A small masked image model, trained from scratch: encoder width 128.
Rows from block 2 of the encoder, named by matrix and row number. Rows with one number belong to one neuron. Each number is 128 + 32 x the weight over the matrix's rms, rounded and kept within 0 to 255. All counts start at 0. Numbers have three digits each.
# fc1: MLP up (encoder.blocks.2.mlp.fc1.weight, 768x128), inputs 64-127
# fc2: MLP down (encoder.blocks.2.mlp.fc2.weight, 128x768, transposed), outputs 64-127
fc1.544:161103122081083136145131120117127155139097105147088135147125129112128101128144151110073072159103195140126159097111172130138124102089109119117121123088127124128096102134139121114139181110106143
fc2.544:119137129104132156153150152159137129148178114079094115110126145163096145131140092167097160103144119100130100107160094121113153115139080113115140156132104159139143133138097102144117112154189085
fc1.545:134143156139098156115054038096176121065169090156168143178105127147092166101035120140209160135198159152111076038183134187170085118125211104158025047114108098145056173201154152178150104119187130
fc2.545:118183070131132104178107183146135193125093145105117159105086000155181149148126140115169158151155139088210092088154195150097126216106116146053138123114113155107206138063069101105088093170089200
fc1.546:115209150172172200116073161154093128138143127186163088110177126137113143089130110107180168117129083111124176039112177111170169079128158100143141061158133129037178119047186143129089211074225178
fc2.546:171150118127165191136199142158099101142144144169112058162053166196151148138154104074162124173034090080066190111156167049110092069099132105044109186103117118127120096086118099103134138147104101
fc1.547:169136114137127106158123146128135088137132146084118130134127123149137127145133153143079143130112136153101122161126087144097131105109142120134101111124112129121095158094133143161119172155122187
fc2.547:152096147098119112120144115158140113121077169150101098156116165114088124122144129129146108093134117133123118105130101142102128187096135163147109139103129105157129132154127121131142132118142156
fc1.548:064080130125163115094106163169094132166122135117189115069098092109151128121175148099067140172167082132166180155120091102118127095144126155114170143127171082156144113032138068191125154145163179
fc2.548:187155125108077156084091184149183085145126145108164149095126104094122098090150110189190122146095229124107191103133139105178110178077083105183123079080069142093093169145164101098150094081099069
fc1.549:080048144109150114130139169103129118122077130150149150108087132126170227133110134112116154157124104090147136151153108161135113143093085125132137153141135158132050159147097150092140135172122088
fc2.549:169134122149114181210139137133154091151148130097124167122092125108103079091179147176139104119134185138096099090142124131166111146101144102155056125052142129102132142079108144103144100134101103
fc1.550:141122121100135128127131139126124127112113109121143099126157146117124105136134118115124136147114152131137145136101143134123137125117127113149135110123113129110122128136129112116133158130118132
fc2.550:122140140126122132157118129119115132125114138112134154115117138133116134133128127146138125135156118133137133112159142143133119121119130143124120128126129133128130139126115130135144114113147130
fc1.551:096125109173105167124116057160046115102089100163130115151125106113138148138107192077126105050137167069125152048150136140151096136131121186171115142136167088121123096113036086160156139155120133
fc2.551:107160115081146131067131151087200148067131125154138099115119082176119095048151095080138139091144084138119139144133177124125108113145070110160178114142088163110180185151198101105175210119149152
fc1.552:059152123123111168118176145085133104111141175108162027117083211122122130090216107041190116107040190055110141109157103167167062138153079129134106122141075141160142133129155121125174084164208078
fc2.552:240163077143115199115165115193165051109109111157146189141099086095214099210134156093122136130122114157208054160147155150114123091201134072092145180096120123100190150157080127102108172182154154
fc1.553:135148133113117140171142151128140158095187118113121115122168130111184160120148093153135146092116160130112114132139129158091099154119155134091084082097108140074152145117131114162096189102151108
fc2.553:083123153153102124138135145102139110160113168145153158149102166183141109117123152140108135132147112132113099141145138194150160096102121132143124179162133149137132100109160130119151147129079107
fc1.554:113116060079125094108173168106154111130122157165127166186080135195058138140098156112123174114143120145034159166114146170081118081125090131143076071121197118190097232131157218141107049151108147
fc2.554:135091149079143071151141069147137172033171056103112070133044114140100142168097123116210085105178157117208112114158103119190092112116103138096128115056207102085179027170116025113110156100126106
fc1.555:120100091140094164124185109140106059162138148096142091110082075120170090105129106089106152122122107160182147123098107146110152183134173126145124121101186100135136125186101090145138106099130157
fc2.555:151146148079160129132109152087106143174089144107131118146131167111190139106094122163157129121113128116083120134131162104180102161148126132154136126132139160138105153110126121128135154119108138
fc1.556:122110134077100166124163103190088132097119134185165166164130061098098111172146029154190159147138176130081136125167200157113083127123121120148142185090083080155121089139107142194175124143134157
fc2.556:120151131130118124085133123119157165181166104142145039155119194088081104104114103129113099156139105130167134120090065171116121131139082172125116091126135105149121154103145184112080130145111110
fc1.557:115122190172084143168159053135064163140175149105137101139233091115151114095152121106037143093048145098104149121127094110183147144136156145101140198125147125129102095147163093094205178117073170
fc2.557:132103061117177157179120162116134161141128138088153106108049129087132153135139115105111136131104126076206133148087149117147170136112135066183165119170090157123167140116179143101055147141113175
fc1.558:187125074135167171072146109146131071130184122086093098107047114175145157053135168100113147176115147150110141104072136172084074150127159120170144129112173114132099114191079159150172102083156092
fc2.558:119108140124161114097101100157146152127066131162177161138141117049141159170108096147081075106143108109129169102126168130154125107131130079164130102155107103133095105088186134167083116154131139
fc1.559:131069124169157099101150199106103121117091117123081158113080119145114207139144111101150202164193085105155136098129096133111126127144132069158149106125111124111141122143165090169115099112128090
fc2.559:097131085152123168139173106141184062124142123157144123115120177079135126077133137118127088154108129118125195096075142159112116157091156106129106099140088161158077154110041151094146175107068111
fc1.560:158138117137117119129108120122122131130134119116134121118138117135147134125112122136133129134111116120111102109145150131133115140129134139109119130123130138115115110115122111129118152116120121
fc2.560:122128136120134134148117139113125135118112124123144124137142140138116118135118134134124137119134138129136131118136119122126146122114125119138124124148136130137125119139118126124124116122134121
fc1.561:116116135125145119104134141146153129101115122120129133144132127132138119124122123123110146110109139130131130129121106117118129090122128129135127116125133135086143134132132127127125111118125107
fc2.561:124127125126126131138113126135132125129125143128118119141132135133112132131118129125115133128137132119126125110128139131117132132128121115154112135131130117131121131131126128116131141119123133
fc1.562:149150105123169129131103111139134121164180138134144100109100071096109107175110127128135136130157173128092109114107129146112133122146113115128137144144141118078113107166121114138147153124142150
fc2.562:152123111122129120159139132133157112103158156141096168115159123149147082130109128151115136140127134138124143114112132116122129139161100117118099116159140158154134134126102123139147160119104110
fc1.563:139146119100113101128138143100124151078115118115153111152173170172191102194109113159116100205120162157148148116130103138085086161089115146113074089128101124140068132122106108124182123121160098
fc2.563:119179124144113106136134061178108153093097046124125115111133166068119144141085127143197101087093161114120075115201127169154110176131105131100152103101198112096136093146126092169135109160169128
fc1.564:099147116114083111138141158143155191047150118112104152109157105120153104117120170128074113126105115118054121079130136131144144170094113099133158153002175138157160130196147154170146128139123121
fc2.564:156047088110081142177166118102085071155111144142126152148151135159116195146131151142153100115133130101166125172149120146076111112079129185147120107172162140152122142106117099112129088140175114
fc1.565:115103134135139137112128148132121107121131122150119112153149098134123142141142115129186132136119150090115115135136134152132109145119149132130090132173131121135117133102115113117144160146116152
fc2.565:131132115132120127156136132120125124144106144104120139115119144126121136138139123153134136122159117116145124127115136152147143123139124131133121136113146141123109110103121117120136124134117111
fc1.566:057151080105138105101120135123135153090140173214043202114098082158196066145053190083109118154158039166054136167196167111091123075153091129090141140036146171186122181145134185084090032155195218
fc2.566:163105073120136102153114132148081114082098165116152085148125159088121217174133121102156118104161220143178139089083084170157154155109133137087117018119191108127093125208134099207138124157091025
fc1.567:133124192119135199172125128191110179071050108143127159184098196151105076134116197155132102124084149097040184155123184165084077162104081165004104109178109199063127067135100183094081107068166112
fc2.567:099147127119160141098118067113141131197181087119084125077088199092117181093133093113136146134156185114194130098161156165134167116187058074080173128131154155060117139126178068231133172117135098
fc1.568:182154161168138104125150131194162120155178143164135043035114132128179128185170138137155131130063184164119124159142160064115111059122100102074167127096097158118091181100098128052123073144133158
fc2.568:159098039180170105076053166126111167083124099125048129185107144094130100134143144156116098104128116064156099089153105116134140155130116140183099177067112117147140092147126085130114146128125111
fc1.569:125112193145148140145091144119149142125141159141126137113126116161159137132104154104113143138131100169102127137141147083127136122148148111151148121094133114087111080123096147134138139132171125
fc2.569:136067133132112093138112114143117134105104126139113122122120140150133116162148126110124127119132122122149116076154126142132119103119115107132146135152172139117142093121153099122104104158137152
fc1.570:097101142125055190165206107121154113133101154163155159122110199099133192136128140113079118153153062119134162180115051159194201113147147171111109143066118126169087146083184138116210134165101142
fc2.570:126127097092108143137095154110197190046173137061087151063102150118129094075124171123132110145104153109146125149141185104123156108137088114166095122119145154135148169102106153133130184094152161
fc1.571:057147085115172146112100140093099143094130126117138131179145151102159146111140127123120145120138129072169144111170101142142103149088081163097166123107148156169114125140148127102110105141119093
fc2.571:139116152081108145121172134197121119114115061148176115150135147107144155122157130108093114168140101096130097160107177160147146124129106117118099141157135114116132183103128131166190113125113144
fc1.572:102129092138115137123113121121118112134127136116140123122129136141124120128115115114124117110126121143131142124137120124131132094119129103124130146143121113120126130128119127111128104148121142
fc2.572:132138124143130129149117133119138126123123131120123131125135115128122134123130124128131129133132125121135131123114124117121134122130125130140123124152133143137128121134117131124123136117140124
fc1.573:195143181105135105158119102105118180071085132077151157084126146182128148072173101149191146134127128100145149170133088086213102185165120089167128096103184126114068121141163140163138133150148107
fc2.573:081121132151090177101181152118116080157142065109086098203111163064085073080114131099091118120112135103125143146130184094147096100095160105117183107135134134165181059129080102049131175091139204
fc1.574:144096119133106125179102069160139148126156133116111156085186158107110111161116107099094149150144135181083153222153088110081143134130148163132072147083159154182073164077140136113097089162045152
fc2.574:138092137066092124106142157180104123147056105082128151154077160093140148131098068130133090118077130091116138097156199153154138146071142139124147163079127129175178131135180146212178164120129168
fc1.575:043187081105169179098207119120102123066162133143068179090095192077082105094135125116101177114094121158084045132183077184065094176070127073067069120119135093111124171225141163141150193126123091
fc2.575:125129172116068074135082127119106110148103109146168138114148089175133125142112086144131133182142103083179125154082174151066136158148059219154148033150134165134126211186125191145167163163067128
fc1.576:111145122098140167077187147147157096109111082157126075101102171100131118119122185129148160186120159134100174149115049098141160130109114143127167118071148116118179180142155091133157122157207138
fc2.576:085168197112100156174095110115147130162172122118178146117147099131122179126143144152152118144111118183102179130171158152105156099137116090175079103122120099115136118160152133101143104108118128
fc1.577:115194130154130090099120071077092084184131152085195183163192155126064144028096170026097145126111104182152099133023088107176068106156137147158117216181170078067119109174169086158138209125105144
fc2.577:118099136089175131080138079110198090129160144083147129130046108115090150120122123214130135106116116169118140099165076146096180106105107112169135138161141110104124109106116124148140177119086114
fc1.578:091092114153129090087158142141124175111066106163154062128157136152140169086177062105185147154112145132121118159149127218115103093158075124105128101115163184163174124120112135148153177142102116
fc2.578:114149153147137162155106187177138114134120156078102158086136198074141141165157066139125154151134106087133157059167070136115118101138147104137155147086106182039120114134071127104153192185144111
fc1.579:155168172167152063147132208137137119132177166145112170160104092168082136147165185223134149125132145103104118173146073052094134117113084145104108122104121157096129081133102165085141028078077127
fc2.579:098105176061137206129157058150133126146135060143107108096153128142152066129125141152020198129169085163121119114176167133138143144135114117205109165120130146152127145168111170208129171153164106
fc1.580:112126086095104135128159134159209103078082157135138089127105140122156130138143126145106133213149119141122163154100131139065149127106144090110161131115065069160106134092146190151146139126193109
fc2.580:142051170112110200120125067076129139081137149089175196151068135155046074200145143107140140126070103111179121127101133175141130117114082107168098156111179167053174129126197156109153163149122093
fc1.581:116110131097132071124152124100143132118123116121137103141087113097102102089136137188117106164141086112109124128160121140126119106147124166147123144110141168116139111123148149161128122142123089
fc2.581:140111164146140066154111119156127131168114138138116149136142074129111123128098149160139111111121140098118156134099146164139138139129136116140173114143176165183149125139111107095109098113099129
fc1.582:122128152108155126117170139194130105139081144232168127127117169074156186038079073100156166163114172117147116098191133148146138124150127088094147141096093146140130118119157096147160161129146129
fc2.582:070125209147110105109138123165147102170158171089127074136170197143204171143072124133109062155111176070094129150181138096056166176108133055121164071195159111161134195170086146075055139117116163
fc1.583:042095107134118131178134059126109129098117154109143073162179113207148039101216146209067136077059099076161118098090073176203138094177201103140181077123152116153109135140151146077178106204150197
fc2.583:106119115140167168145145131130156124084171191117071137130089048121140112103077047103125113089151160124127173111150138086136213133083189147190128127119077118168199124072056103040113224096172166
fc1.584:115143151110144122105142144137123116112142118140133118132114150113113123124126112131144127132100128108141121130136121149098128133129129145116128117145138125108134122152134105134132124132142125
fc2.584:116118131121135124159115100105133118147124125129128127132155135143143134132128127131134123160133142131120113126101131139137140128138150113126132112141122132143127123113122129139136123114107105
fc1.585:134142094096125123110121129158107133126126141140111148117116140138119127125128116152100127099124123125124136104148119089119109149129118120140174099125120132095114134117139150134108143144107154
fc2.585:130095102104120149145123128121126103118142115115097152127153115126122142115075124119128144167138143126151116146108147159136118145114135129089148116154126152152123138118115121123150110137128119
fc1.586:076168076138115065077140069133178180155117044155049056138161098115172169113133089083157145086127193080100124160234169130141083111149129055129132082076159159133138140126180040110146213151092077
fc2.586:176124120096135142138179137144063085087065033140155105197184238091087058099132128078087172206121128122057105088085120145111241135198166146109164171146060188076098138136084126139125152171138127
fc1.587:142103104128077182137128142106116109127151175178162190101180139157151158072158105065126107136157137175132119097065137099179153150148161114143128140169112128107101075136157139105111152112087155
fc2.587:123163150194163109124153168123134191104070121096088055122109114107047135128095143165206129094138177103178140166156098107112104112088101137122090185130096113108171177121117111071165134081106067
fc1.588:136128084093160145047146109099128103145086177156152126145127101117118124093128149128093142114095144134118166160152114098179139152101103123152142135096078168163119196099111150111149146144126111
fc2.588:155106110130105101145104110127120158102118101112115162105154107224088184133160096190119191139120083134154100133112146168109075156094124160145097156146134081198176126055109121121086041145176073
fc1.589:145199099141221120072106187137125034124194065120213093040162125106000083188113140202186217141156106187149125153027062144156050117134086137135066067105107125129144073060106167123137076083074091
fc2.589:177184137071093154000210048147196183100202082134002252196119239147255106178195213060110110085107093093097070123174108083059137040141091067098143065174203157139120130196037102080098151096087104
fc1.590:129159130123093131172090094193159159179140091125075175161078156135126092134199171155057164102024148143093076166075108128164099066174101126134085157148030134188100124116128111117118175111080164
fc2.590:132092155157165120133134100123132126159178161129218129119132108147087209086059057071162100112096147061121167144116180104164133123054141093135166136165134159076180089144105156162122170061153153
fc1.591:074135102084179167096196104144131094134136168194107068114180146095127098058068116122071142158129170150080085123173113157083174096126162094076127122147077149149125146154151111174152134184189081
fc2.591:118113165162146099123054086127190125128113078098130170116086093185159169196150129107163143107138126133139120131141150135123105201104081160188126080144060134091094136149063181022105096150114099
fc1.592:051151119122168213060180020131068156130123135092102167161111106099075121112135177208119133084103077077145129095185122150085074123211099117132119105125119200109150110130132194083086108075126153
fc2.592:105110157163155064140106089117237169148104135127062044120122130125162121087163104101169054058180128160131118134124171045160190127086129104144204101179083073170200149130160064079224159175129062
fc1.593:056076127127123126119147109172114139148103148180134167118089095069196124074117136096134118132146159180156113152087081115132135183142129100162154104144147160098132145101152203157120121105168153
fc2.593:159125162165095108104116143110213115088158129156161104117131180086132088138181100072169111131079136107120114177124053100081092064142138099161121098158162014071114146132120088091162178157166140
fc1.594:120163128135095099118178171123144130077104098136126139137109136148166134144134094107125080153142120081139115154126131167128095178160097131134120157126150164107132148136122158161152103111048156
fc2.594:126104147100136132147076143150127082166168145107141181137129136127159149153126133073117109142150142139132117143147133159138126105125178186103136139138135096134126099148135097119096124119112174
fc1.595:095147099132132127108110139112135158147127119143162124130110168167112160165117125160108119171116128096142129094135101128104072115096116144135115135153112163129126108149150137164146145121100165
fc2.595:139104127146122115157148108125126137093114122140138138109154121098152141155132117100125113135128122169118142173096122137143140150140127144116142151115109124114147140130123143153133103120135131
fc1.596:160123140086086128146144098106184174118127110126119108106071170100122131091163115164121151148103147134096172140158180076138094110186181123149110131168058113149153150133157139120118110160100133
fc2.596:108131097125134203155116198132134104117179136158136139080134133105193136202097178115113131107157168087115144092116119096091136165110116157040131157143141147125110139135180130111190114162166142
fc1.597:101167114116093111141154093144089167140095114110115186130082086191150093100114162109110134173055140145117055115093143119105142093072187107100139154125153075118142172116143172132152152140112093
fc2.597:136154102115139152095070102155136166097147198128113146180112167120092131142132119106142141124139142182093123114120143103112164183114105118110098143129163117096116141138088168099125114135079122
fc1.598:141130114119126117141133144117129140122136145139115116118130120154139139122145128140099144119127116138130102131133114120127149142134111115117111105119116149120102133126124126135115121137128159
fc2.598:124137124140137123144119126133131122124117132130122133114146114140115136130140140129123121109141135116131129132138134121121133116123112131128109132133136124138131118136126136127124118125131117
fc1.599:142135114160110128101088122113125120141150128144118114120127109130117112130146116108129129121130136111129120114120142110113115132132136106155147099113129165104131093126120168129143123123144114
fc2.599:119140117131132135157143135154144141120120148121119131131146137134117133142106144168143128124133117135118125102120100139126142123111160119134111133143111133131135103130112095097122111124115149
fc1.600:148090156059170103103104101163101070134152079147138186172092152096074088152118140186154163169141117168164126082126075081147108085145127088138100087137128124092151124124103156138119106089106118
fc2.600:174137073123108152071166097117093054144143103096115072067078160140104161094111107106149115133096157148094176150133134186123117137163114155116133151093139140079102174141195146165185194127157159
fc1.601:095103161162089109106073091084146149083104103189134105140170097129154118111080124137103148102149088098094099153129146124166055203103096098080132113124208176153100184157169153101138104133224142
fc2.601:146142121132146088146137127193072152149117114081062130130092139056121196182143139148155139138074165108080116105158142122126105111139211095041161101155142070121139094077138061106193139157105156
fc1.602:128129141098133121145141148142136113116127130149150120111121117112128118136111124159126126128119132129112123132127136124109145117125118127133115132142136130134124134101109116129136137131128115
fc2.602:126129122135134126143117123130123133119123124115143124130134139130106128129136124126123133121122116131136132124129125127128139123126122138132112127136124127138119119142107121127123130116138138
fc1.603:121195092167102068072090157146209128142154122114103154165155133128108176124160174137065135163037131153157071124119167138165110098129066162113063110161077117098128148124103164111089171116119124
fc2.603:055074099119101161122167088112091095153114220176173137107108077163149091143115087126157111108097087103127204115094156112116109204188164080116165136124116137143155092169133174101205123102096189
fc1.604:134174139113103090123136097109088170073104160141132182176086165152134147107152128125125116154146159128120118098124165134148115155157149165158035143170109097141143147149182147169109143123158086
fc2.604:127129097139172098151122123154123132114109067093117095156084096232098158162092161128141114110108165151108147164154140156101109132133139123086162093103165123081175089143075047163074118156123186
fc1.605:129193136219147090124170113218134172125132140120118091146110157080114072141102163108192126128103104120191128097125156099142154136083140136130199165165082097095119074108164104082126196081143168
fc2.605:134115063096037109163106140204156154099174170073067118099142105119156089148177154000118180106220177158088160121134122109136076123154111092093039099171144102129107139135061158178151158173119099
fc1.606:094129129111097130130144113121150106112156157156149145186174161126142167162122109116100179142129146121096126104132119105115078128108163156159139112119115128130142144149138181163149151140137114
fc2.606:101124170150119094158107150116110112138106134139098139105127177154122112115109127164162092143107144156155133110097173195083189123134123130140132126093164115137136146103136109089110181108112149
fc1.607:148151164162167110061144127216150134058113163123117107096147134132134155144087086127089023109053105161148115149119193166060131197180093154107097086136165054130096140099172112154201071181086157
fc2.607:094150110154122146194063080143086132153169107099195074110110127111151082138165149134176143128124140152202090134148075133103129086090144178179062077098087109086156153103097139148051164128125111
fc1.608:121154118097137108200114138139138111151135145066108070139122118147104067134146087158176146144091102094158124171149142139145146131152148129127140126158110137132169143136111160165105117107143102
fc2.608:093153130143099127136156154118080135103120100108144144118142129122120135102124126173123153148115173142115104129116102144100134115198145158134104115121129121145090108150155125089140159117120138
fc1.609:207150169121089216145127059109073125129147128098099130140113087128113050182126133142192069134147073111125189107175148148086076115134128134037093122172157194133132094151094195115103096131147065
fc2.609:059095122096170110136145073201146081184168048149111094072073143200082162110140151130151162097093143160146065083142087150142113130110134120140184088180146169143139107085170156140113155146130183
fc1.610:121093130137125133125135136127139135141119149142124124126119143118121135132129118128123128117119120136117143115150131147126138134102130157138126128126133131120126141123102118148112141150146152
fc2.610:125137125123134125150120132134130128131125136122126124126133131127112124133125131126121128120140122131130133125125135126129135122128120135132120136140127130131125114138118115122125124103128123
fc1.611:196118225097120149138123107105148139116143142141088101150151132081087143166139117108069097107164089113141179175105142114086147098139144132234131156097139120101146132079098193176133113084154139
fc2.611:094128096143140115096155100102137150162149116175152103115133137126123088132069102099149130186174150107106142140125118153155136157107144138047119130134095125122143229110129097118157104176100143
fc1.612:167123130109130156069102139152146142103179163147170163107118123148091168142177145126137152094133154119117162107078141137155111125109129146122119139159139209123149138069132118152141162129149150
fc2.612:114109137101139081124147142100126170124150128093130154126067105111103141158112177101073158095135117147161112151124155124095100132088116156166115127118125126147139145161126155172098102165064080
fc1.613:144112102140147154119119102140141127151137112102137140097096117134131114134127135134142132126139119097149115153172118117096137099138113114088132122168166156102125131107158124139141119142136143
fc2.613:104102152104109135147139160135100121119111141126146140134133160116114168123125141145121163146115125171124101092123080136134132130133121134115140129118130119140154112093122136174131145101148131
fc1.614:090100118152162184113170099172146167146169113220094093063094045154109197109103068099191096153144121075106129114121157154131113126154180159159102130071092133210171121088211096133119126155097030
fc2.614:142108121105128133105144226103129087150045153134135042170121236124090048052181219124028204225091163163177142128037049124110083082181155121181181084155126095104017178173000208216108151117129140
fc1.615:152137215142144144110150140128152109119076154105131166130194124109143091109154133079099122178121105171158097094157157120151151137139097127146131096060148123185114121109178113156130097134141146
fc2.615:118203115126063119081143224112143085114126073100139130093092203183152119031099180170098113049082127159103212130156142102128127138162101159124129118129092150094133142077162160068099077169159130
fc1.616:114107120105101086137135115147120128107132119134110117130102133127124112130131118142166114138139121112107138136153153124112082138124139142137134168117139125121102154130144124151153112163110129
fc2.616:138126110121157175126113147124105131140101151130126117140144120142120167138134148120102115116112117119124125126131130112138115136108133128139126121144119142116119092149138108139105122145128111
fc1.617:049132177128133191121161137184167160163106099149149168118117099118169118126089113198113046099198146149129102129105154106123185082123142095110239089118133126043157101098185087128101083140090109
fc2.617:165131072190110124114171040102158074100156099145081149090096173073126125120189095087175106155104150101172096140119123175137075129163109116117088175121115122149142091122110206093112179154179154
fc1.618:135134135126145126030172107164155089171132134134131163061096126129136113153152131169105033172139128176123100211131135086164100064113108172145145186069171173184159115162098100089156115105180158
fc2.618:129127103112086115164080084123104149154129121095141119231112065092176136089136124109154180090103116092147192148104145150108126195133110180103086112138076157163099083115138157130129138110079139
fc1.619:161084095134171051126069131090144142166122161153066068159134116163134192141173137076159186090082143030090097128143124124122031113178103141094140168103100151175113112092084109134159125159057108
fc2.619:157171123134012166104227129224093165122105050069156137080084075018086078097136167094097137146136114147182170222065216107210157207176113130152164215176040140113143109191186065128178133169137142
fc1.620:138159108194134192160090157102118110126100121087148109112143141119165143146150170132110038136081199199096137089156109080157104109159142107109169157121158107116150126163088106138076125127126133
fc2.620:103112136107161066086109125128137174130137084123096094139100128139093121081148091122181139121159118085167138150157114095091160103089129117208141155164097138137167131067179109133174150078138137
fc1.621:179154123151146142134144114132119138141120114105127137123114117164099118118155126128147094131126128153141103156111114146112129137093138121128153142108128111145112130128186171121086118143082156
fc2.621:119139146158129104095129098139131156109129136114144144110107126129122151144127136105149102123111130134126150124113125129131156151126126147125131127109171114101135126136100144109112119107126132
fc1.622:135102166125183087067101155109129123104051114200130118143104094143096170141114142074095132117086133108208168090223146114161077149136069161128175068132074196137074149114161133084116177096200106
fc2.622:123151129075077148075157195181122093155136075081194116069166154171073143082113137172128187145142110205087117079048089167153121095130137114137113102109125082158166142103120069131060080113124094
fc1.623:135122121108154092162096138153153131136140142158095127076147095133177119124120110140095089069209176137194164170094105144148164164125206084157126113155079132097138102118151096108144098103145143
fc2.623:107115127143115152138182098083136133111090114137144148139120124190094111131109121101150143135101100104105165112131081122125133114137143146166077120131119123096114133188183154084175163120142169
fc1.624:118111147138101140110133139132130119120129123132137122109134150112147143165100110126133112135137128150141140110151132118141133134105107098144125134153120120147118119103131148137122111139137151
fc2.624:131127128133131117145123121118125126113130125113122109134135123111129133127108116145133122115132129109129130141123097127113149136123138145110130130130121118119138137135105091106129123114135132
fc1.625:144076062153142129084064149064123096124150074152161101173133149132136127088138179099094202129041073125100111214078116136102108133099112239099088225236089171112091091101196215165143139111178139
fc2.625:164070135075106094157136123097085050130218116157085198097109042101091092179149099091164191107255188127145066145113193149079128119176131127149139090130119106162119081129100091167089122101058063
fc1.626:096147156137170090088146137165102121101102106135120169126152110096105123116096121187088145117117149133145133125098114143147121112135104166111141111103186154150204090142179142089068157141148184
fc2.626:174108148162106210095129135039137115178111141181187089103069111180161081075113191087194125125099083119095171134166150102078095091183098098209124114144069070067146127114154154109160124117100112
fc1.627:088146124114161137123151174111104124138141127115093144087125112141126122131165127118122157123163112109145130146157148116108148146144071102146137123097177123084122148119115133140122084130137131
fc2.627:131127121123129145135109161114127114123113131148145144104141131149130144122158171138107100115118154113131128156091134140143132084149134128109119132146112128137127114114126148104131160121086118
fc1.628:138112133131113130120139126129138138124121111128113118134122135132106156124127134137123134117120129143125129113123126123138125113136149104122116140136123113140127124139149108140141135149129139
fc2.628:122130128130128125151115128123129129121114131120126127127139129132114122131121125127128140124136127129127134122125131126126140115127128132133119127136128128136127121132115125122131126106133129
fc1.629:114142161191140161094070090139097196100115096187111120162195120076096145121118074160118095104155054190122061206114115128102120162153089177113195061142215052110020094143185165108135157137198159
fc2.629:180117135105145144171163089151145161160171093084154104065167134169095128089136119132140231119176185076227081125084082139084138088102172157145041188117059098098221148075114104185164065128123000
fc1.630:072095097181082131092100097110149138154148127094103108128177139175107140098162097105103132087109193133137068089142099126133141105116154081154150136182136121081110153184103110100148109166178129
fc2.630:094151104153181088139067153103140162096182143094144127129121096092145124195124165147133111138166058099124164126133144085170132130173136119134103101106147064136105135177119106044151152104098137
fc1.631:147123131181155105108090145173115114173129120120132110119112117130110162128116134132153111129121112106114150120135108143113068153121124157116125147131106086124154083093101115114193135153115113
fc2.631:123139124122108144144157135112113176147171164153154114140112137129160075148123136110150126121152134127126078163132094157123122108133115121124152139112190139125123139116103135113114123140135106
fc1.632:106112139120137110123135094124109177132110121167119142121159124114126114120127132144117105131131156134125136131146156129170126144147129116131146120141135102095135148164150159123145124133102117
fc2.632:103145114122127153153097181116154153108121131100112167143128132150105131106120126146098130158100106117132138116111119114098115145147121136087135130121126161142107133129078129126136126146111162
fc1.633:076147150129122157107176081097113078094158156134123164146096093103078079132149191130151067186140099053095137119156122102139156123094136104140147164144084144110125102121149166131118117109123139
fc2.633:144123056104136117171120146126054147147142220117154105094100131208194165175129135075101146117179138127122110163084090164118136070117080105110134137137156112133108100171128068115180179142096127
fc1.634:071111104081153137154138139194126127147152163126134123133104122072121138130112122113195134135151112164135151093124108144167138099112117095126081142126116142067120122085138092103137140144139124
fc2.634:148142139121136122154119105140125140135109157170128111115140135116118075093115183140073127139103122072117142145128171145102124159145111120134113116166111103168124138140092125163118133116114115
fc1.635:090097115102162104090133188119198192147058156116129202157135173118164059128125128127118108082102139090085065123119160076127086127152080128135130126065074148122128090177116128103128114146181156
fc2.635:239138133173065109160147102104087042194160151106101140172103079163161156163132092098116180175172101098154198115090150216068180205124168159098134086119160058165109138107138164157126077077089175
fc1.636:140179096183071175184103116126189097150136083096133184170229173088115020133129089114076110116085179206093054116112169079140178172185082093131184198059037136157086105136163146097143165141140118
fc2.636:151139085052166152189092169154180131166117147168194009118115031154125164169079129096070023161083111056170171169063093255221076181076192060148090176179157060125096180116113146196112145136006064
fc1.637:109164117167118157128161171111131110105125093122124099109123138130149166158151144132103091133094143150185151120142141120100117088110137118105169088113088148103120137114127137119123135141141074
fc2.637:133111158070138130122154134159100125144123119144148119158140152126093115141111151138099120136130119134092116133107152134125148131160118123136109130144161120150130143113140144143161119131137165
fc1.638:093136170130110097165197063063146182101090063234117074204098129058019139109031071159066145207176086113061109130083072164137129072099063212079134073115071158121124132139206158097181160155067149
fc2.638:130036146122100135074172121103128142117203159102123165099087103116162096184176164159143119143152047170115188144178107123099129160100181053137160172080211116146191138099111121103217174130137118
fc1.639:104134104085161147124149126166142090121135145155087123112154161103119129126101131144091129146091133088090129130121108149104143139141130126128180137139148168137105100157166150134134086108168129
fc2.639:125117136158127098138093072113149149133101130120147147121131137139125129135138119105129113116155127130146155111099137128121110118104095108118116118134126126144142160122094151110135091119124129
fc1.640:104132179111121118158137181184116111122114112159113089179127131109134121126063161153181105161129170128078159007094224125158184120175129195176147136086090117082237119109117161140113160123118092
fc2.640:194189020151122101139113126123125160130157115117134113086171121156158076118149143073100109165101091082145119234132102121091090112170094106091139096136159083192099138122128193138106186184129125
fc1.641:081147152155112105089128107147133142152081109152142166146210116118110118123113166139128109090148095093176093141107078117167091142168137100192129086147117126083183115161126163091120116120169097
fc2.641:114144122126161144157070140172146120080128139059080167122077154094112114151160103112146115125137111112073176086136182133120172118113125113095115137177102097153112138123145071081156142148131052